From a checkpoint of a small image VAE.
Model: 6.46M parameters, 48-pixel images, encoder arch pvt, encoder norm layernorm, encoder activation gelu, encoder patch size [2, 2], encoder depths [2, 3, 3], decoder norm batchnorm, decoder activation silu, decoder widths [48, 96, 144, 192].
Training: adamw at rate 0.00068, batches of 128.
Rows from block 8 of the decoder, named by matrix and row number. Rows with one number belong to one channel. Each number is 500 + 50 x the weight over its row's rms, rounded and kept within 0 to 999. All counts start at 0. Numbers have three digits each. After the name is the row's rms in percent of the matrix's.
# convs0: first 3x3 conv (decoder.decb.2.0.convs.0.weight, 48x48x3x3), inputs 32-47, a 3x3 kernel for each
# convs1: second 3x3 conv (decoder.decb.2.0.convs.1.weight, 48x48x3x3, transposed), outputs 32-47, a 3x3 kernel for each
convs0.18 089:445532546466573569440456527401373530464465422428448481544567553524518536404490476569451448526535500520414480503483537520579489439574443501510502545564559436438564515502488549476487438421506517529497467435458442404534492446589452592524434409535529448525489536544440477434472586560559522566495398550542486564513599546424403443514536493500554437471499525446483527498502536506577485540528457531424410577532483541551562556553488513434542
convs1.18 087:482487560513438555518439409549495493572569427437451478454501430480503430496488455512549529530502429466557487576477471437459571445557470565427501461446503583513527494529521529490509546507514548551504481580575485431559416403419513544561481540505449489406421446503439448514467513480540449529590543439500497420431491507495439419582481459471527490444499487541514485458593453492457450546462451562465499466568542415390520459429530508411434
convs0.19 109:532526538482574546513606462550529418576531479512466419485479467483526574511495561554532451517479476563431472494497438513458406453463484486562465572520465508547551463592476563557500485584552536551537503585493532573531487538506501469504457534532511460460490422505478486503441491488537510528437479501442463429486452478480554520451484501510483499451451479487539442532527449547465434451534409526505487461446403500492538453543467566465555
convs1.19 126:510488475452488481517543479463510477522570536509531518483464498435513441439457506508477501490499575473481460631504492572462522519543542431522552475575511483507537489563528471567520411474493566583462522655552556612531472538440449523485447486479455534494516510526495527475430485497468432476446485433527473492485430416554435484394491521448493489483465495456527491416570430470512411489505535449479510504501470537526564501462548502501566
convs0.20 099:527460506470531538551470451505558484530488416535541522564507544583538498514448472528572469450572461495559448511415432519521463451520537546563469603446558459468543509555438570556539462460504589481542489555510566473478479453489399497498453419480546511485522485511550530517458446501412460491497387398472501450401431442430508396580515461549559525459485542573552426584539444452520482614466542585428453569513476488531475540446444438492494
convs1.20 082:488542517441546456488418527427525418415609447406478536444549546530475453462529447472573446553592560538494434530575508560455557440403428446438513436490550469524535473454458437512515511485482539419516524521517416434420557560500563476412422498428489476597491516551576472475566503483440518460434423516566502446550513412508448523476514444469551561422498512562538541540486492588506555441419509514528549495537552466489478562471563454427436
convs0.21 097:536512540448492551491491444523498470513571501527457556412498555456506435452553451529545535492501551503420449567509428504540512483543513540517448566447513458531470479563490467472507482461548567545551566464549459508460462443458439492514438513533578509529551492414498502432461453471438467518428418558477534523517519502569486489485542455552488503462503438537487459557575472420524425521570502539544511488505454466524564493474478547450453
convs1.21 092:471524423562550473445516508496559424522542442414467521457435478451497528416507492523472478509574495438491479473544556473410430460469520436512411556449557487450524459546564555589502524575462517472509528547455536487466454460464466473445515477546609550520531539564446434476443514477425523560381438428507538557467440443437493425413421470415501454438512558491561427552584512560601449525451413434552540463401508500462445532428556388484569
convs0.22 087:542532456486523511448494489576568534595610479493452456494458500489470496547456456515574461548470546429534497453526473502447493446456469444415513465534477560441470478526475516433423506486534530580503549521492457506395493521426449458411570426438522577495544588484396523404556554421572546566420443537520532525546463511515422512529476428559461476454574570521580478480517558487535422572496509515531481530453486538482561483444547488492502
convs1.22 091:417418509429548526464462482430544440518490530437549449409522480476511431502492501487427429525564572419457550490441485549494425477509529507542522507578601490548517479485465455492595416457524434481501486485451430541434533457408499375482494391436543587548542575542587523479503544514479524400467511512602501499523512452517420392503419503512515523530558593477456445551468595587608527452447467476421526450386413503489518440499520378394532
convs0.23 087:545574504439517560536476424392412482524387554525516464461466470543464416530544536554585604569502467514529560489497574487514514442535516485577474521492470516467554501547517486503554450534568599549551485495553484459532447552491516521470530455532497463481493569591600506457477433532480389469474542485531471502536414509517409419429520525524456556489501494497537583531553505457493485521487538552506513426592511512479479495470484468476458
convs1.23 086:410536531483459527518543484405409493477461462430410479392534520530420522404469521504467502563500449512413480580499458472435423503547571457531523502457510550529457515532505603636578499512489433478458480414512512513525484405432454409490413558427545549512521554466467542554437458589446497493401433575487449536531471456568501445461587550571502569526568556441458525508493447531476557540519435462500490487459522541602483436472580562595475
convs0.24 103:545422477515511455454499472520527535513467441512528548515403517506449516569491518483485494486534499511507510469450509519521543532553459527521414543491498560470433516478489458595433551525543519528409476520404515470464502444461546464495551478490547506533517547417470487417437455468519520533496487512433432521450451558423526561527454515575489433444448546519455427465516393514452426454478506499504556553547434426453532465569524452436458
convs1.24 095:444524399402428427509543453490447502561527569469456400420511398404442426437393447471518538516542529541537535434480510482417392536433513443455503492570581434504478473448473541474592434456466479545454457477511443520469480458438496386458423386527513490514472498588449497474477540542454389469417515425598565441520476523574538541462469514479498473522464499574590514476545478498517507544433533598465607512427437467549430459418523558520487
convs0.25 098:454555441556470544484509529407420480463450432521419487575510507501500545550524487551520448430494540543549505595528621594519620507530552457537496508530507460451549470427524429458455456467509497501449488504483539443421494500497449460519534482540435479478452462510566503541606517512453496527580528556523581517484535577457507516474466530519479565473441554503465448423517500545500457498568491601513560482520529599562495557494514497532532
convs1.25 105:478421513515465409450439540428521527400414502488453523551425485444429429560418407429506509442423462505480486483536496455575535482447561488536528563541451499524449569491495562544538451482463546488499452419520429480420408480382398421471516440502518498469485417469504537431549484426492499509502471381466538456504508429504530468539514507461530445505518456545505467531532487484469465533403428427441480502526439493418385493509393504516414
convs0.26 110:494515488484483461524440516528531466590553572489552543576521524425471429483486557513529418490531531447489525432460390439446422459453498455485537567502485541450548495553542443451534517503532547481455566473511534488499496485585536556543436514551532591553496527447480505461492556510517536518433460469524516540529523505534484448497444512533501514546511477475575494552482468522451518463541512430438457444513426548501536503505501501510488
convs1.26 089:447474432502514493438475517489452474544496483470532484539442486544489500440485446494472470436495489495452457498573464506430415422483455549468520444535510523503540474512449572606591518510575492502517499427530470441496555523482543506522526537538581464484503501479463540552436534550480470504458420462581540425513524449554506454409426514529561489471551508515449432509514460482581488548546498420442416476464403475452490494467529400418480
convs0.27 100:537470478552440546531563482488497395463553442433512521521415438505522485388453547469447462562519520512518455575461581431444479490479517490474419427488502523431560501531486442547516513455459450478451452462525537490563401439433436441535407498456433466422482539518431506476537576476488493502517476442458490519517548551514523487498491492447518553487463455465540545446464517490518523594458456482564491436491443475483453447512498503508462
convs1.27 104:508536484496538502461496556598568586485533558556476560540444512583451539478561472523494491457493457513496482473555569566522521467484427543521551474459486503544538583497453477564557529454514529553543578499490541502486427449504567471464453497552518548519445456461534460551524449538529591532579527429438547527495493461403542405471514518543522489458450436462480526537456536498558458450508419519499500513550485471486422427502479486550528
convs0.28 128:510482538534558545518500561520455466531519400554426373538448470537501479459502529485453505539438470526481493449466356386425393411486389476525549472496516553457527512539533543485544500449537519504453499533513514461438529496447518552513530454428470540510524497461529464454429494398519515498471481416513578474477502441414434447521519521553483492535444456452527492509475452548525467495506472480472499432447484444483510563538406466438469
convs1.28 116:508478501562520470480427402551595448555600524508542451533522499553478557541557448540539515459467532523468536467454471501468533512495560546565462546533488559545494482527470481530504463450461601479483501478484520442536454487393532575494490626440547499488499473517501470491562606491578619480506570469513525495510588463491521527446505451542521525435509534531446510501557522473477457585542512506526551511523559448566491462515539496591467
convs0.29 088:467550425421455408576568532440542443483392412488459541470483450457464487442535491454502511506449549545575570526467474493494428411564502481454554445448508498542470552535566501438507455494532519546447482411436574468565435436558541548567478465416516443427512451556452550469493581475580585529571556437529535542448589555559579423448528433474509416533544529411472552463462531443501451488480490578528479462556429452582558484485489451498478
convs1.29 098:513466489552547461411414531476497437467477507555561529561424488452532480508436571507433408429484507463456473427467548430540553366432484509525497461453525559553463483510565443572533495523555605523520510474559469436597399404379438496483489503472453501505513504465483534513585504517636564430499439515534444528541531425527418473498516484534448523501470432527515511497585566571435556518454484468444439570593486533497495542531392467477453
convs0.30 097:454583478461441424460478480444408536561459451545486444398485488487536403426471421579437483479448486483384566487522414577548510462484432470489450412559459420414479507459421534529471538541531523464595564400563503522490558479443529500491477538424438452448439478466461480444498457404497549439441441460446538521418494448434450520416485520498455543475410448530444451458484415457496511453489400528500450551454456447546402497462422467490459
convs1.30 089:517477503500527453510441445536546475477506491604609534472506429483581479486577423481434526516564514487482481507523557503470395498404547430486530439491505571561577443565455501547549526531489503566490475576568468494527502463445488495531514524480424551456479561507531497533548497510514522450570522465544440420484477411430461478491482552556547529436474438489469588536585484465523514531510535470449533482477519509539448557474446436452500
convs0.31 089:509548459439507408513510447412546417444533426396536425411575402426527446483546486473515527569531501416392425563534506532529465532496484517485404552459423404558425405558524540467500432462461499523443495485506525380478484549537440520437453485559543403400513440550552496498453508508564532565450542442541505523468533441433423456516437422428493534429501550525405466540515452453482517502519516527430483503533495456494536403499418413512440
convs1.31 090:482533448484586527501440509594610601590543596511504620523526524528502487535502474460513442549461578426540509505466503413430544407390458472522500506480478474498463567559503605625582491569491496457474537530486580458475544525502475540546527494469572571550508568487453516548557484540508416510499521465534445399420485482518424489509438562527560533526470475538456529558551468523506490483549519487546512501528445397440471446488396466475463
convs0.32 088:537581446565456555471475417477442473572559481524468521443479452496552566537541530524511421560567511566538474487482524439556469474578440508511568583574493428549452487463516521445511492468414534609431513599527446561500546559529411502538474528510434525412508601503493448539460455506523502476505519528452544415531510421449560490509518555591522567465527466539578518541461517403468465581556467499546464538457581539494464525417501523411419
convs1.32 089:430520524508511481516440458509557504461525516438496520411515438473422486443414473443519494462542428479486514511407524543498519434463502508455474572530523586524546570498523493549613472486568473476424519469410433517443446411554444428446444501445499631550541552555552573535521531562435506429457504473457453594528436533463425436502514502543610572422506493566552460568512457543553462519467441482519497405441444404475554403421538426457575
convs0.33 133:515507512471455489528531511420536494408451460438379470461450437524562514428498424539484482472514544461455459498538541521562429531536443516479543479534536454462546486519479462548492504436508525496533547533486565493547505431474498489418554549523425518447496541554492543489552480535550519550546558472509493467505505551545630518521532459474450471435476452468492529505444458444520465517515523518567519519504457562520469572485521573584500
convs1.33 111:525457499437491444469523465489557541486458457593535501508524474498480479547518543416517508449418500502513502456494590342366470401464431548519517547516530531526531489537538532506493498466463548546528470499556492552516443423442530497431426495377456456438492524515503537426654596498619506518506504417555551455446525435461421461521538495487526442492503500513480516488476479532485537599516486479536447557542435508551494535547511519468495
convs0.34 088:501568459515491462525499486405498571578476498520455438430484546571416511507551538554566501479556476540475535403521511400506509450507556500447428574466540568490430550489472525448529459430425465452555444482431473485418476510555429494553551505458449485474508529463506501556398502553525578489400540564439535488455464454492468486526433444553455568571434449511507504519417477495557517459414455599426452505411464476551452540429563483546505
convs1.34 112:523454474570550500512566510533428425574504510497549547550458514559535519460562453516509483492462501495456495441457489478468430454492421530441481562488511477508551489512456534455496516433453573540442596525441503544524511486432475488500453494456472463465393508433501458476499451461408500455314393418523547478519579482487535467503482469475539533475534514557468410541543516563566561458419547495455504520523476480481425467429467416428405
convs0.35 099:417449462445491518441479501475544476487466453433483491497505462441493438395421429523550472512443498412429408451487513495484539485472468402505426458451450516444507469501437461439435403501467413549510470433407396505526535497510562440501561513589437504468478506416387496393454517472565444518516477488459549478579555535507477503497508520430419419475487440435535398458543536457494483482499501434422433383382347505462554487468546514551520
convs1.35 096:519496529511456499500513473528521485467521536579563579426491482449578523522515462476469432504489563549520554486491431477485404484501461507472473585466477465589612598578488470518577472478480543632605513554570539494538394496506413543432479455537524567529481565575532518436517468516435493401480405453443454531464552534488452489523577451467525491546531543522577579495545569516522597517441487481543478472460405438495445491491467459412478
convs0.36 090:466444538535535473554437528455470453549485499508401459515455447494563433464448456510418503459481498561519478525520488548600463492508508535499423428547410450469396510495532532485398512414551565498517508508546553438528458571492571449439493452522519525555454474542507425551580545428452484457533475483520502442447528516427464533473477552481543479429418425472559508560509506503469416457602558418517387490507515523535539441588456422518579
convs1.36 092:429511426414471509411513445541510516451456426498431575406426387512451543440495522550538452440415559518439407486523555449447523427394480557479463489439557466490584479576520512560520516585546567555524537481531523545516424485407480433401422389444512581581503432565500506540594496422443509446400445464491549543556529433560486414493546453494483483417461470508528474454471549525547577533480506568566432421480452430408439482443465509531482
convs0.37 093:458524553510555496473561552475474436477464492508549457503493583458546499546494567496532512416459466484482447567486483483441480586446446560567481556463562558580556444527497496518561509451464525527478465461487486537546523504486462407449513459491465461456499541546555486462562452440418499476531453497529503520414483453482456535442497567534528532492579553480458581459538574462442478484492548567451566505509574417465445472418540451421440
convs1.37 091:513508498514492527476501478479479380484491509424435451421416487438470516455398434443513412431500567541484443483439479468415555428514441511505538574580454544586492544609490561591499502561496389508418489499437477435420535429423534410423460427458559514500534596489492479575446491484423438465456524575515522486542439451549548512512477525491504515455483499545589491586463569470408543532424405530540497415458434464577479549539516528499563
convs0.38 090:508475459450589463476555466513427436420413467497432481474572468528465477544508506520499548579516591578492510576525437455503421457529496507444498441454531500500518516582527493575586465570559517521522604587484576555440485461423478458501458445407483450450500531530496476516479440547428407546493429526510455486408546498419407522448529478470508518483477540539442583479574486443574503450468581531538583491538507490472520540538485407443537
convs1.38 094:527457487549434462515519500470492477468449541460479458495484493471462551486533556541527501576535449523515523496424519538455496492532451524485439496584487579545544569566507547477569512444493487389397537440459457457434437500424379434546505448547595550525575484571530523578529504454444510442383434531545500467404440507449535487487538513491475451448535532488577545444585469461477408487513390535469395420478406505517505515553529531518590
convs0.39 086:473527424541501501531445520445531563458460588553554567440485508428533493490516490413434593483455674418426583533446478426427411529495425516452544432432528524492467504417517468525574496465536472460623492402618521501576473568559552421546564567510431429585451514537476427605574518503455458500530566433521555453473466536451576475508458473471493465455490590412398628425526567481523552477450462406522452505451566473450522437517535574515432
convs1.39 094:538540493515585480483486483411468437374477409356586544554469479449511481465567577527488484515450429518459460455423488418535454441477424541441510490518452461434486483441513390584439511494540564590434543599445512530448436528442378469450448481450563430477465500504577444481579474532512502476529436427450487492394481544541478525456452464523528442448441563502548500459490448452562525577557498508502539551530516492533540512477591541562525