Weights of a small image VAE: encoder depths [2, 3, 3].
Rows from block 4 of the decoder, named by matrix and row number. Rows with one number belong to one channel. Each number is 128 + 24 x the weight over the matrix's rms, rounded and kept within 0 to 255. All counts start at 0. Numbers have three digits each.
# convs0: first 3x3 conv (decoder.decb.0.2.convs.0.weight, 144x144x3x3), inputs 60-69, a 3x3 kernel for each
# convs1: second 3x3 conv (decoder.decb.0.2.convs.1.weight, 144x144x3x3, transposed), outputs 60-69, a 3x3 kernel for each
convs0.95:143133139136098133155092087109131108111134117089108123126122130143108103168101104111158116156107171132164137129159099140143121157138105111064110113072080084062069108127087148145155073144090110103106120134113102140081131149099136149158122172074094109135116099141126105126
convs1.95:128119096132141099100137136149126110126162128107159111148124147112111114131146101124144159143119145112099150142116153108111110128151138140112128103114103076115119116109125125106120154088125078098133066104096138134149134131137131158161145120155098140098137118129142123113
convs0.96:136120159109129152130115149125104097159110096097111098102112114132133158126104132149156142145117113102145090152116131152132153171143103121114126132158156115134130094110082156121130116130089116150109133123159065158114097107086105088095073104093119130153151146143104139122
convs1.96:123114112141146142118142129127133158083151114105137149118158104156156139125150136083088105132095108080092108123103136104101132118092093163089118110091078099089080164124159167155123184126131151167178147183159175129128148135160123109126093109113121129132122117136170155140
convs0.97:138143148115111124141117145140113113092096121112138106157121138158130153165146142168168158145174133137173129151179121157133146167149146085129090093104139137144133139117142105107061126117092133118120075095089117107126129099102095121138117141122129143131121134122128156143
convs1.97:100116136158157136129141121140142125107100130102127140108095117102140116155117134081114146116118101103096150132141108117140108136143136118118149099121108082092137107101135166129109107107129157108153155160149155183124091156114119115115090109137150148154121156111153107132
convs0.98:150152158122108119137137133115135130094098081105101109111111119108145122133150122115183124180149152160163140126142154116119160134131125088116107085112097124121126115120103113081113108093099115132130122062110109111102105143121137078138148178142112114157104100119132134124
convs1.98:160124124146140149109119117144105117125133155129133110104130102132110107112097136092113098134148132138154119107119106085148104132128133104148144137137152143146177117084130134118092134113160134124157099140127149124177126105111114116122139115110101123118139122112105113129
convs0.99:120122164137132137149130134147130123108075113139093122103147130099162152142126161124111097160128100134140097101111100118180133158142132099091138113149159101154165124112113142106144088106092099120110086139099120128113127134103137127130137131119134167153134169139131136133
convs1.99:141111093114105147111103117125140125122103107127110125087145115124120144109133135171153109174122144147147109103099130112109106132140146131161154137115110109104124071050097081103133151178142096085134103127172108128142171152135178135129139125138100143142109125139100149132
convs0.100:139122131143103119097070130117099126169162126128119151110106143119067111134079113115103121057113052087134097104109122145075090130078087128152118164064162145119157140116114127157173165150161132148141122125132157186133057104094121079149088142076118112120141106127105086135
convs1.100:152128123110122118140158121145146151150108105127139107129144132136105157122104135120104136111129088121085134111158115135088112141135095134174158130077095087124098139115087121128165120136157085107135129198193144157172173155134122160168094098152121085103153110143104131106
convs0.101:128134164138152142129120107118147089139121132078137081116120165111136136139133122098136117143110124143125122134105147135124102133081120098070100102129069118076111097110073141141152088115086113134147171149161133098118098099087119098089076090104142128138170187145165136158
convs1.101:150111122148139119117112118113128142131113145159150101105116130142145153127107113100162127125107139128093081148098124097122138140094122163165137106151141109120119118087144136131136147137106084101128181120135180105132167151138143136156118103133139115098136112149134153120
convs0.102:130110103134147155105115136102126146107101145130116125115149124151151130134112096148139139177091152157163092104106104136146152103131132129131113120149124115099103102139117088099141104109116092105110091085121115085114140163147139116148141141136121138115138120143127125123
convs1.102:129105114151111141143142153133130108161135150155142149124124132141109121107108109118106113129111101142139127140125109103131132119125144119102105110147126116125109134137130100133115128149142146122113161131125139147129120135140156114107136105134146113129115146104114151144
convs0.103:137127130149112093127121123133090110112116136105137146151133130121132109110132119199115129101104096169160181152139144163168075143153111153178099126075123110132124134142149113109088131142133127092102129114102124117109122094157142174124162106120149128115140099106101150142
convs1.103:098134143096138125133136148127124132136156129116128113137122128139117094136145153100104148139154139160136154123137103121134125128128155087084079134143104147123103096137096088095098082138151115106170099074148116119155102107152127182172157152122125101112102103123121123139
convs0.104:114107113116083090086115094127156154135164135145150156126096107095084086094097114105111128098077123086117168144135118116096051104073065148145164114157173124082134157141154137137174164176157123129140132122151185130148134075138091140084164079138143133144125085123119096094
convs1.104:111117131103097115113153141099105134118162143132109110158108103108129136139162117114144152156125124099125099146130143121160111123092135167142140114158080062066070126088160115120155123131147161119151172113164183170179167167147116125177123154127102104110139102151117127144
convs0.105:103108096118095109136118125094141108113112120129147101119104106123133132125149164097173108128127147125152126115100133101113094153101171110098096097147106104087102100126097132140138095082120101139099173138163093149122081146083128059124101132096136107113144110118128136144
convs1.105:141114097138113137134107145111115152113117128107114113115113095138109101099095130146162139116113100125094087145170151140128149132090116138149156158150146097125104089100088163160138092087133131077100145138129165122117121139133108125116127117156141106110111149110107121123
convs0.106:131126136164160118141117149118099121135119125123107122122135139182120144120119138109093087128188156142178139070163135162149119102157115115117136079127137162128095127138137127086135118116086139136131075114084092099158124153140150122137098136115137096132144131131144131117
convs1.106:139158134131111135102133144106130140142115144100112110097116109144100125160155142078129159105158127147152161157148123108145172131086156151092123170112117186150163111120172104118114115113127142086138144143144164145118140125143150155140092135112136110144098154125106108100
convs0.107:132159152124106149132151130104112095104112119098130106151154128124110126105128104157145116091131116138151177162198177165122143154151091079144117089082110105099092076090087075107079124131115096092084083119076066103075152093155127185119145131164153176120135127146124128132
convs1.107:142110132087138118103099129123141137144162117160129138112094133105083111104095101085101134089158109114130133116118096119102158104102096068094108084141126153152124106071121082074110108152121135094106105032105148119120127137154126199133123184160096129130128094108122145153
convs0.108:122118145118114117112100118123106120098092085133135136111149118117150114091148130126097137131140134156133142124139145158132140100145112136140117129133109085150099143161125087133090108105140155101117122118085129103118141086104105120132161115144158138127120123131128102111
convs1.108:150130122125151144131140109103124154150137099139151119104150140107107151101139107116120177105141144135146144146149154105119141109115109123103150138107099107121123117131139177114121142118139148126139170111124114120147140138150142120135108093119124121113134140103152103143
convs0.109:156123133117128112128117119093123136099120141102106106153144119119179135118137108121141149139102185111148145204118146132192112183147143149127134102138088146117171123125121103121108142111102118110152089107129110085139125130121130109084127107135140119114128172141145142148
convs1.109:147146133113135131112115145138122095139145118107151149112112123134121115120129136128136115120148154132121112119137144110136140157098135125113133099121115123103104102144132127152138160158098089113103145121132139142130158124122125135142098102111150105151156154147123118127
convs0.110:140150148119125120143112125081095099125141119111135105116141156093119121125111143126116127108157125154140155101173155111093164148131115130126118114108131150086114107138108112128106110141140136132094077110080119111124129178132165133148152165125119155165124122115128099142
convs1.110:124157135149119111130115110121123137096094118143148117124162143120122132158159108126145104111136138130142133138138151118143138134120161112121138139161159169148174165152143103102117149121108159138178158098116124146101078125133129115143112159169147115110133112123110147129
convs0.111:139153119124133109134126141133106115102101117134137132130138102129117158128140131156126150164145121157111202133088150130128093115084145066146092117070114099100094107099109078131138115063093116112138086164097156096138133094133091078091136134131148158138111110141112129122
convs1.111:143139123108113148131116121147163158141125108155116126116110104120121116123100116115099110122131134114122096122125123136138128112097133107143140111151141104083122141108097178115165147177145120131111151159146155156173118132118134123118150138111107132134157146118105142108
convs0.112:115145141126150128111117144128124126136149116123147145132129118152136156145146106148117122126157124141158128117158157144114156090083100128145147180110147114112112144096121112144120128119096147116119105133112109102093129091139082121096142127149145103131141147167142137150
convs1.112:144115153155162146146137128125128128116105112143146118135121158136116146110132152156119134134136131088097117126131110120143110147102122133128105105104085065072073138157142162124138135144175096098166137114158137156198105124137142121116103129130128136134143106115163122169
convs0.113:101115125107112164160122167138123129123107115098117116120129121139112156122114144112170146129127121157124129123106125086117183145160153127095120145088113121111107125143145100094116129096126114155143101137092083121121132161148109152129175156153117115125113109127145130145
convs1.113:138120135155097116146150113128104107098104115100131142102150121123105146127145090102116121132134191124146141103132137112106111135123142123150120108176152134152144129117105141067112144159151150140152133087132140149181135137111093112140134108117126111118115142112119124126
convs0.114:155153136137135125114106120129130093117122138144154146142110104121108139128154123150156189176136122120047131152167159173219117109118098153124142156142108086105127099111135141106109106115150098124125104114124127116128142131152114131102156146149154162093117120143129152132
convs1.114:138096102105125131106114143136120121167114113098120133119093113129123110106144124148103173154168138175150128157155150117121111150096121089139148126128109150123133101120080084143125106119114147086127083130136192149169121177203132146105108136115139122098112129115140116142
convs0.115:161151138133158132107090153141099111090111095132164158145133164123112127110100116150152152093163079104112090123145133104090110113079128093141156116115160109142161093116143085131083150152125140117164118104084150110138131119124080102095119096112140146157103146136102143168
convs1.115:153115107148119139109156115144155116118146154126139112114136122115162147121102122101139121131133103091079114132109133147100114077131136133125115115107124108101084179133152141114147155126155136125171180131117156143169116100139123117149129106128143099154108144138153134111
convs0.116:130150117091107115123115128144110124145134126136114119128136107116135123121101143150119152084108148135135139123150102113080103104096112112157125116096172115128087139105148130155117148128151154110118117153086165112137125117120134106135075096128102128130123136109137118117
convs1.116:111109129108134115110123102123097156116149130125138144146136120150104145118141120133135110102092129104115097143143118117145141132119088117156110128128137102119111150117130150118107111116137131100103160102151174146144099113127116128125125130134136113113121128152155124104
convs0.117:131126167111166147120152125112079097090087096101149108150123145107166125141137136128093129090131124161081152130148164124115133137161105127131136130087099088095116110128130068144086142109142126083112076111081112133112136105128105158106117157165155137131104155124115135141
convs1.117:094134097129103126144099118136131148157142161115141148100107144138146133114141110140105155121153130123104107115107139150095126146133091151138124123103126120142142045091073098114113114096114106095130110113118125138103180173131135158109133127134115098108117128128144114115
convs0.118:136143133127129111138152104135095118140144144135096112111133123125123104151122139158072147122101139163137152139131152088118091144114117125121054100127103140107067121092104109142144140095109134083127106130128126102118122102121112156141111077109107112121101138091158133112
convs1.118:107117134112135103098147116136130129116118105114133127128133124102108120106106102116145156143130093144143169142132135148148107136123100111114125093106124110144150136117101134107128095108132093102148120080179131078141141141130144135146108113111123101147110152109112094151
convs0.119:097142139113166134126126155103126123122125112115128133128120129116118153088133155108067077145132130133204138098157142103146120074080092141097131099101118115099086112126110150127152128120108117094073126109131083089113109174129151167170134146095119110143101153158131133114
convs1.119:143107137140138096131118107144141130136122142108112158133150100127103135154129092113139116136133135103143151122114148131128153137114125163132158118123137112112127136141126109099088140094116135138140097132157126089118094126138118126136105110117114109143119114125160126124
convs0.120:118121155129102173118117116114113109146122112114119115115133124109129149091135147138148165158120139099148114069080115120088098083078098115102122100128162103161112084080061164138137114106081097084119138146143135101128071085097112069144097119085085092112127135149104098104
convs1.120:136156108105091110130148154139149100097119118132135137131108139122106143114125119138115126111076111109083076152134152121142126116091095166162163131122103131130084140157177134146126159160140154124109178172161176162149131118132143143117110090137105118095123129143126131160
convs0.121:132110111144105157140112117114137140108152136125132137101116125144117145120128156137159114134114106177150128107141105116099144103146080100080097172087157076146112142122117154129163122115114112144105100108104112139123104107104140135160122150099135115122104124148131120129
convs1.121:151144103148137144130125143146120133119135129158127106131147116144107116110110115137118153148140180094178138114151129121110135103143153146109114103107166140143156129135154110102123116078125155162171130056130120082148137139106113130146128159128108152119121120114111119119
convs0.122:127106132127146132145136130093124127108120130072121119127108124127142108132134121087096120174127121107161088097116088172186124117123148120099091094086076145089117077144110136076141074104098103116081083095139085121088074140101161109136107152118131127088140142118113081119
convs1.122:135103128127112101118115117112125121133106124110123099126133108109106154109150099145146130166109139107139158146114130104104129154132119140117138143141151152149136122138154097144100130140120162111148111127092165113148125115128124139113143143139103114133133129111111137145
convs0.123:121109129144112133156131162146120085140124129135131109106133121141159127127126144149175138151132191123141088110112120151124126127132101138084133122153109161109145087163106152092128111109117087136088138113129120129084099161126173128151118158106099093099145106126136149162
convs1.123:134126148116160170109165145126103117100085109133112128132151165137151175119159136142132152089150160136134144110140133140162158148127135151108131108173140128175138177191185172189174182154159176144177159163162125157188137105088099088121110098112150124175127150126154123151
convs0.124:156151143109113092127105091149134105158145144156147156119116149132134117111092129105112134112083126130100148166144136124116084125096082158091151160164170151100132111130117164136152133150140092134084174150156091168088070118104139097095114120088148110113149116125100100106
convs1.124:147108123137104121156120115143150141104147112147111117118114150121135141154126125131140112114123121090123100151105112105157132100093118168145169137152114081095070124088126145151132172123144145088149149137125172187166130195170125172176118100122126095099148138151152147118
convs0.125:106099080131129128132109132129109146152151142138106143149139098145115093146129125112062126137115101128090139156041114141084044075061076101131106119133129074097079121134157157161175087092108158100124133170138156111124108084090121128130143101096118094130117106081118109127
convs1.125:146114104115134133159124116137114137119126130128127100112144137148133144114160170131128152100139115126133120121160122130150115113122094174129097123081087117118104097164148112132166129161159123126164114105189156151196129142118144127120107107132092128115143129160121148128
convs0.126:129106100140118104124106113149148138107109147095093149153090116135120121162109114133108190157078179148102203095118085156129091117115118092110095073100094099138079129133113136101125128141119145151141137133115151170121184138123133121112185150149139104095151112130145123125
convs1.126:093135119113121120113114126151113141150146104154120114131098117110143115093109135127115143099122119135155136111116150159170144158141129148179138154185154144173144083095137111121156084101125056106105076103108083118099135147100174132146108112120097116149105120111127097105
convs0.127:115144119114092141110106102129131112108128137113106136146104148126085105119136133149113161098129100165130124112136127143084108149114158122127132124093156115132091159113136111160123118141148124154144097155122150147146132133129087127081107084120136111111122126107161155112
convs1.127:125109158148121150141127131139117123158136110128099120138132141113125110156135159103132142109115094090107130133132119144108158092154117113126146138128136133112096134131149165137181145120111141141149117131119164151145155146168141118141138098107106126101113127116129112137
convs0.128:106114089140136121104103102117101097096092112087127121105129114122107151126121101119071092130144097160097153107124120144135155161124133095147101158080098080145066116110122121141125109155119174077090114117118080097109148069159095150140150109163118139095105162116077123115
convs1.128:115137088106093102095127107168152168149159169137098164107126107102103142096131101129134138142108071171132158135152085128145097156128104101084107126133124111135162100069063127098131113141126090132104089086133062137116137114132200165137139111129095114124118143139107100139
convs0.129:155164180109149144148094117132111121146102110135125142127160157156136154132091103129139118116090138133132087175153162087068113134072089148093169097124104137103156131132127162127163104134142097119117132118127096143095071113079100103080089100125140140156149125121147096121
convs1.129:112149115134126130124124130117118145121122152121111103115149102132136147107166107089123125114111102112075076168121131128123125139120116171141147093082115092098093100125146108203173115136142115104115149171167181164176140179136114145153107088100113108099105137158167160141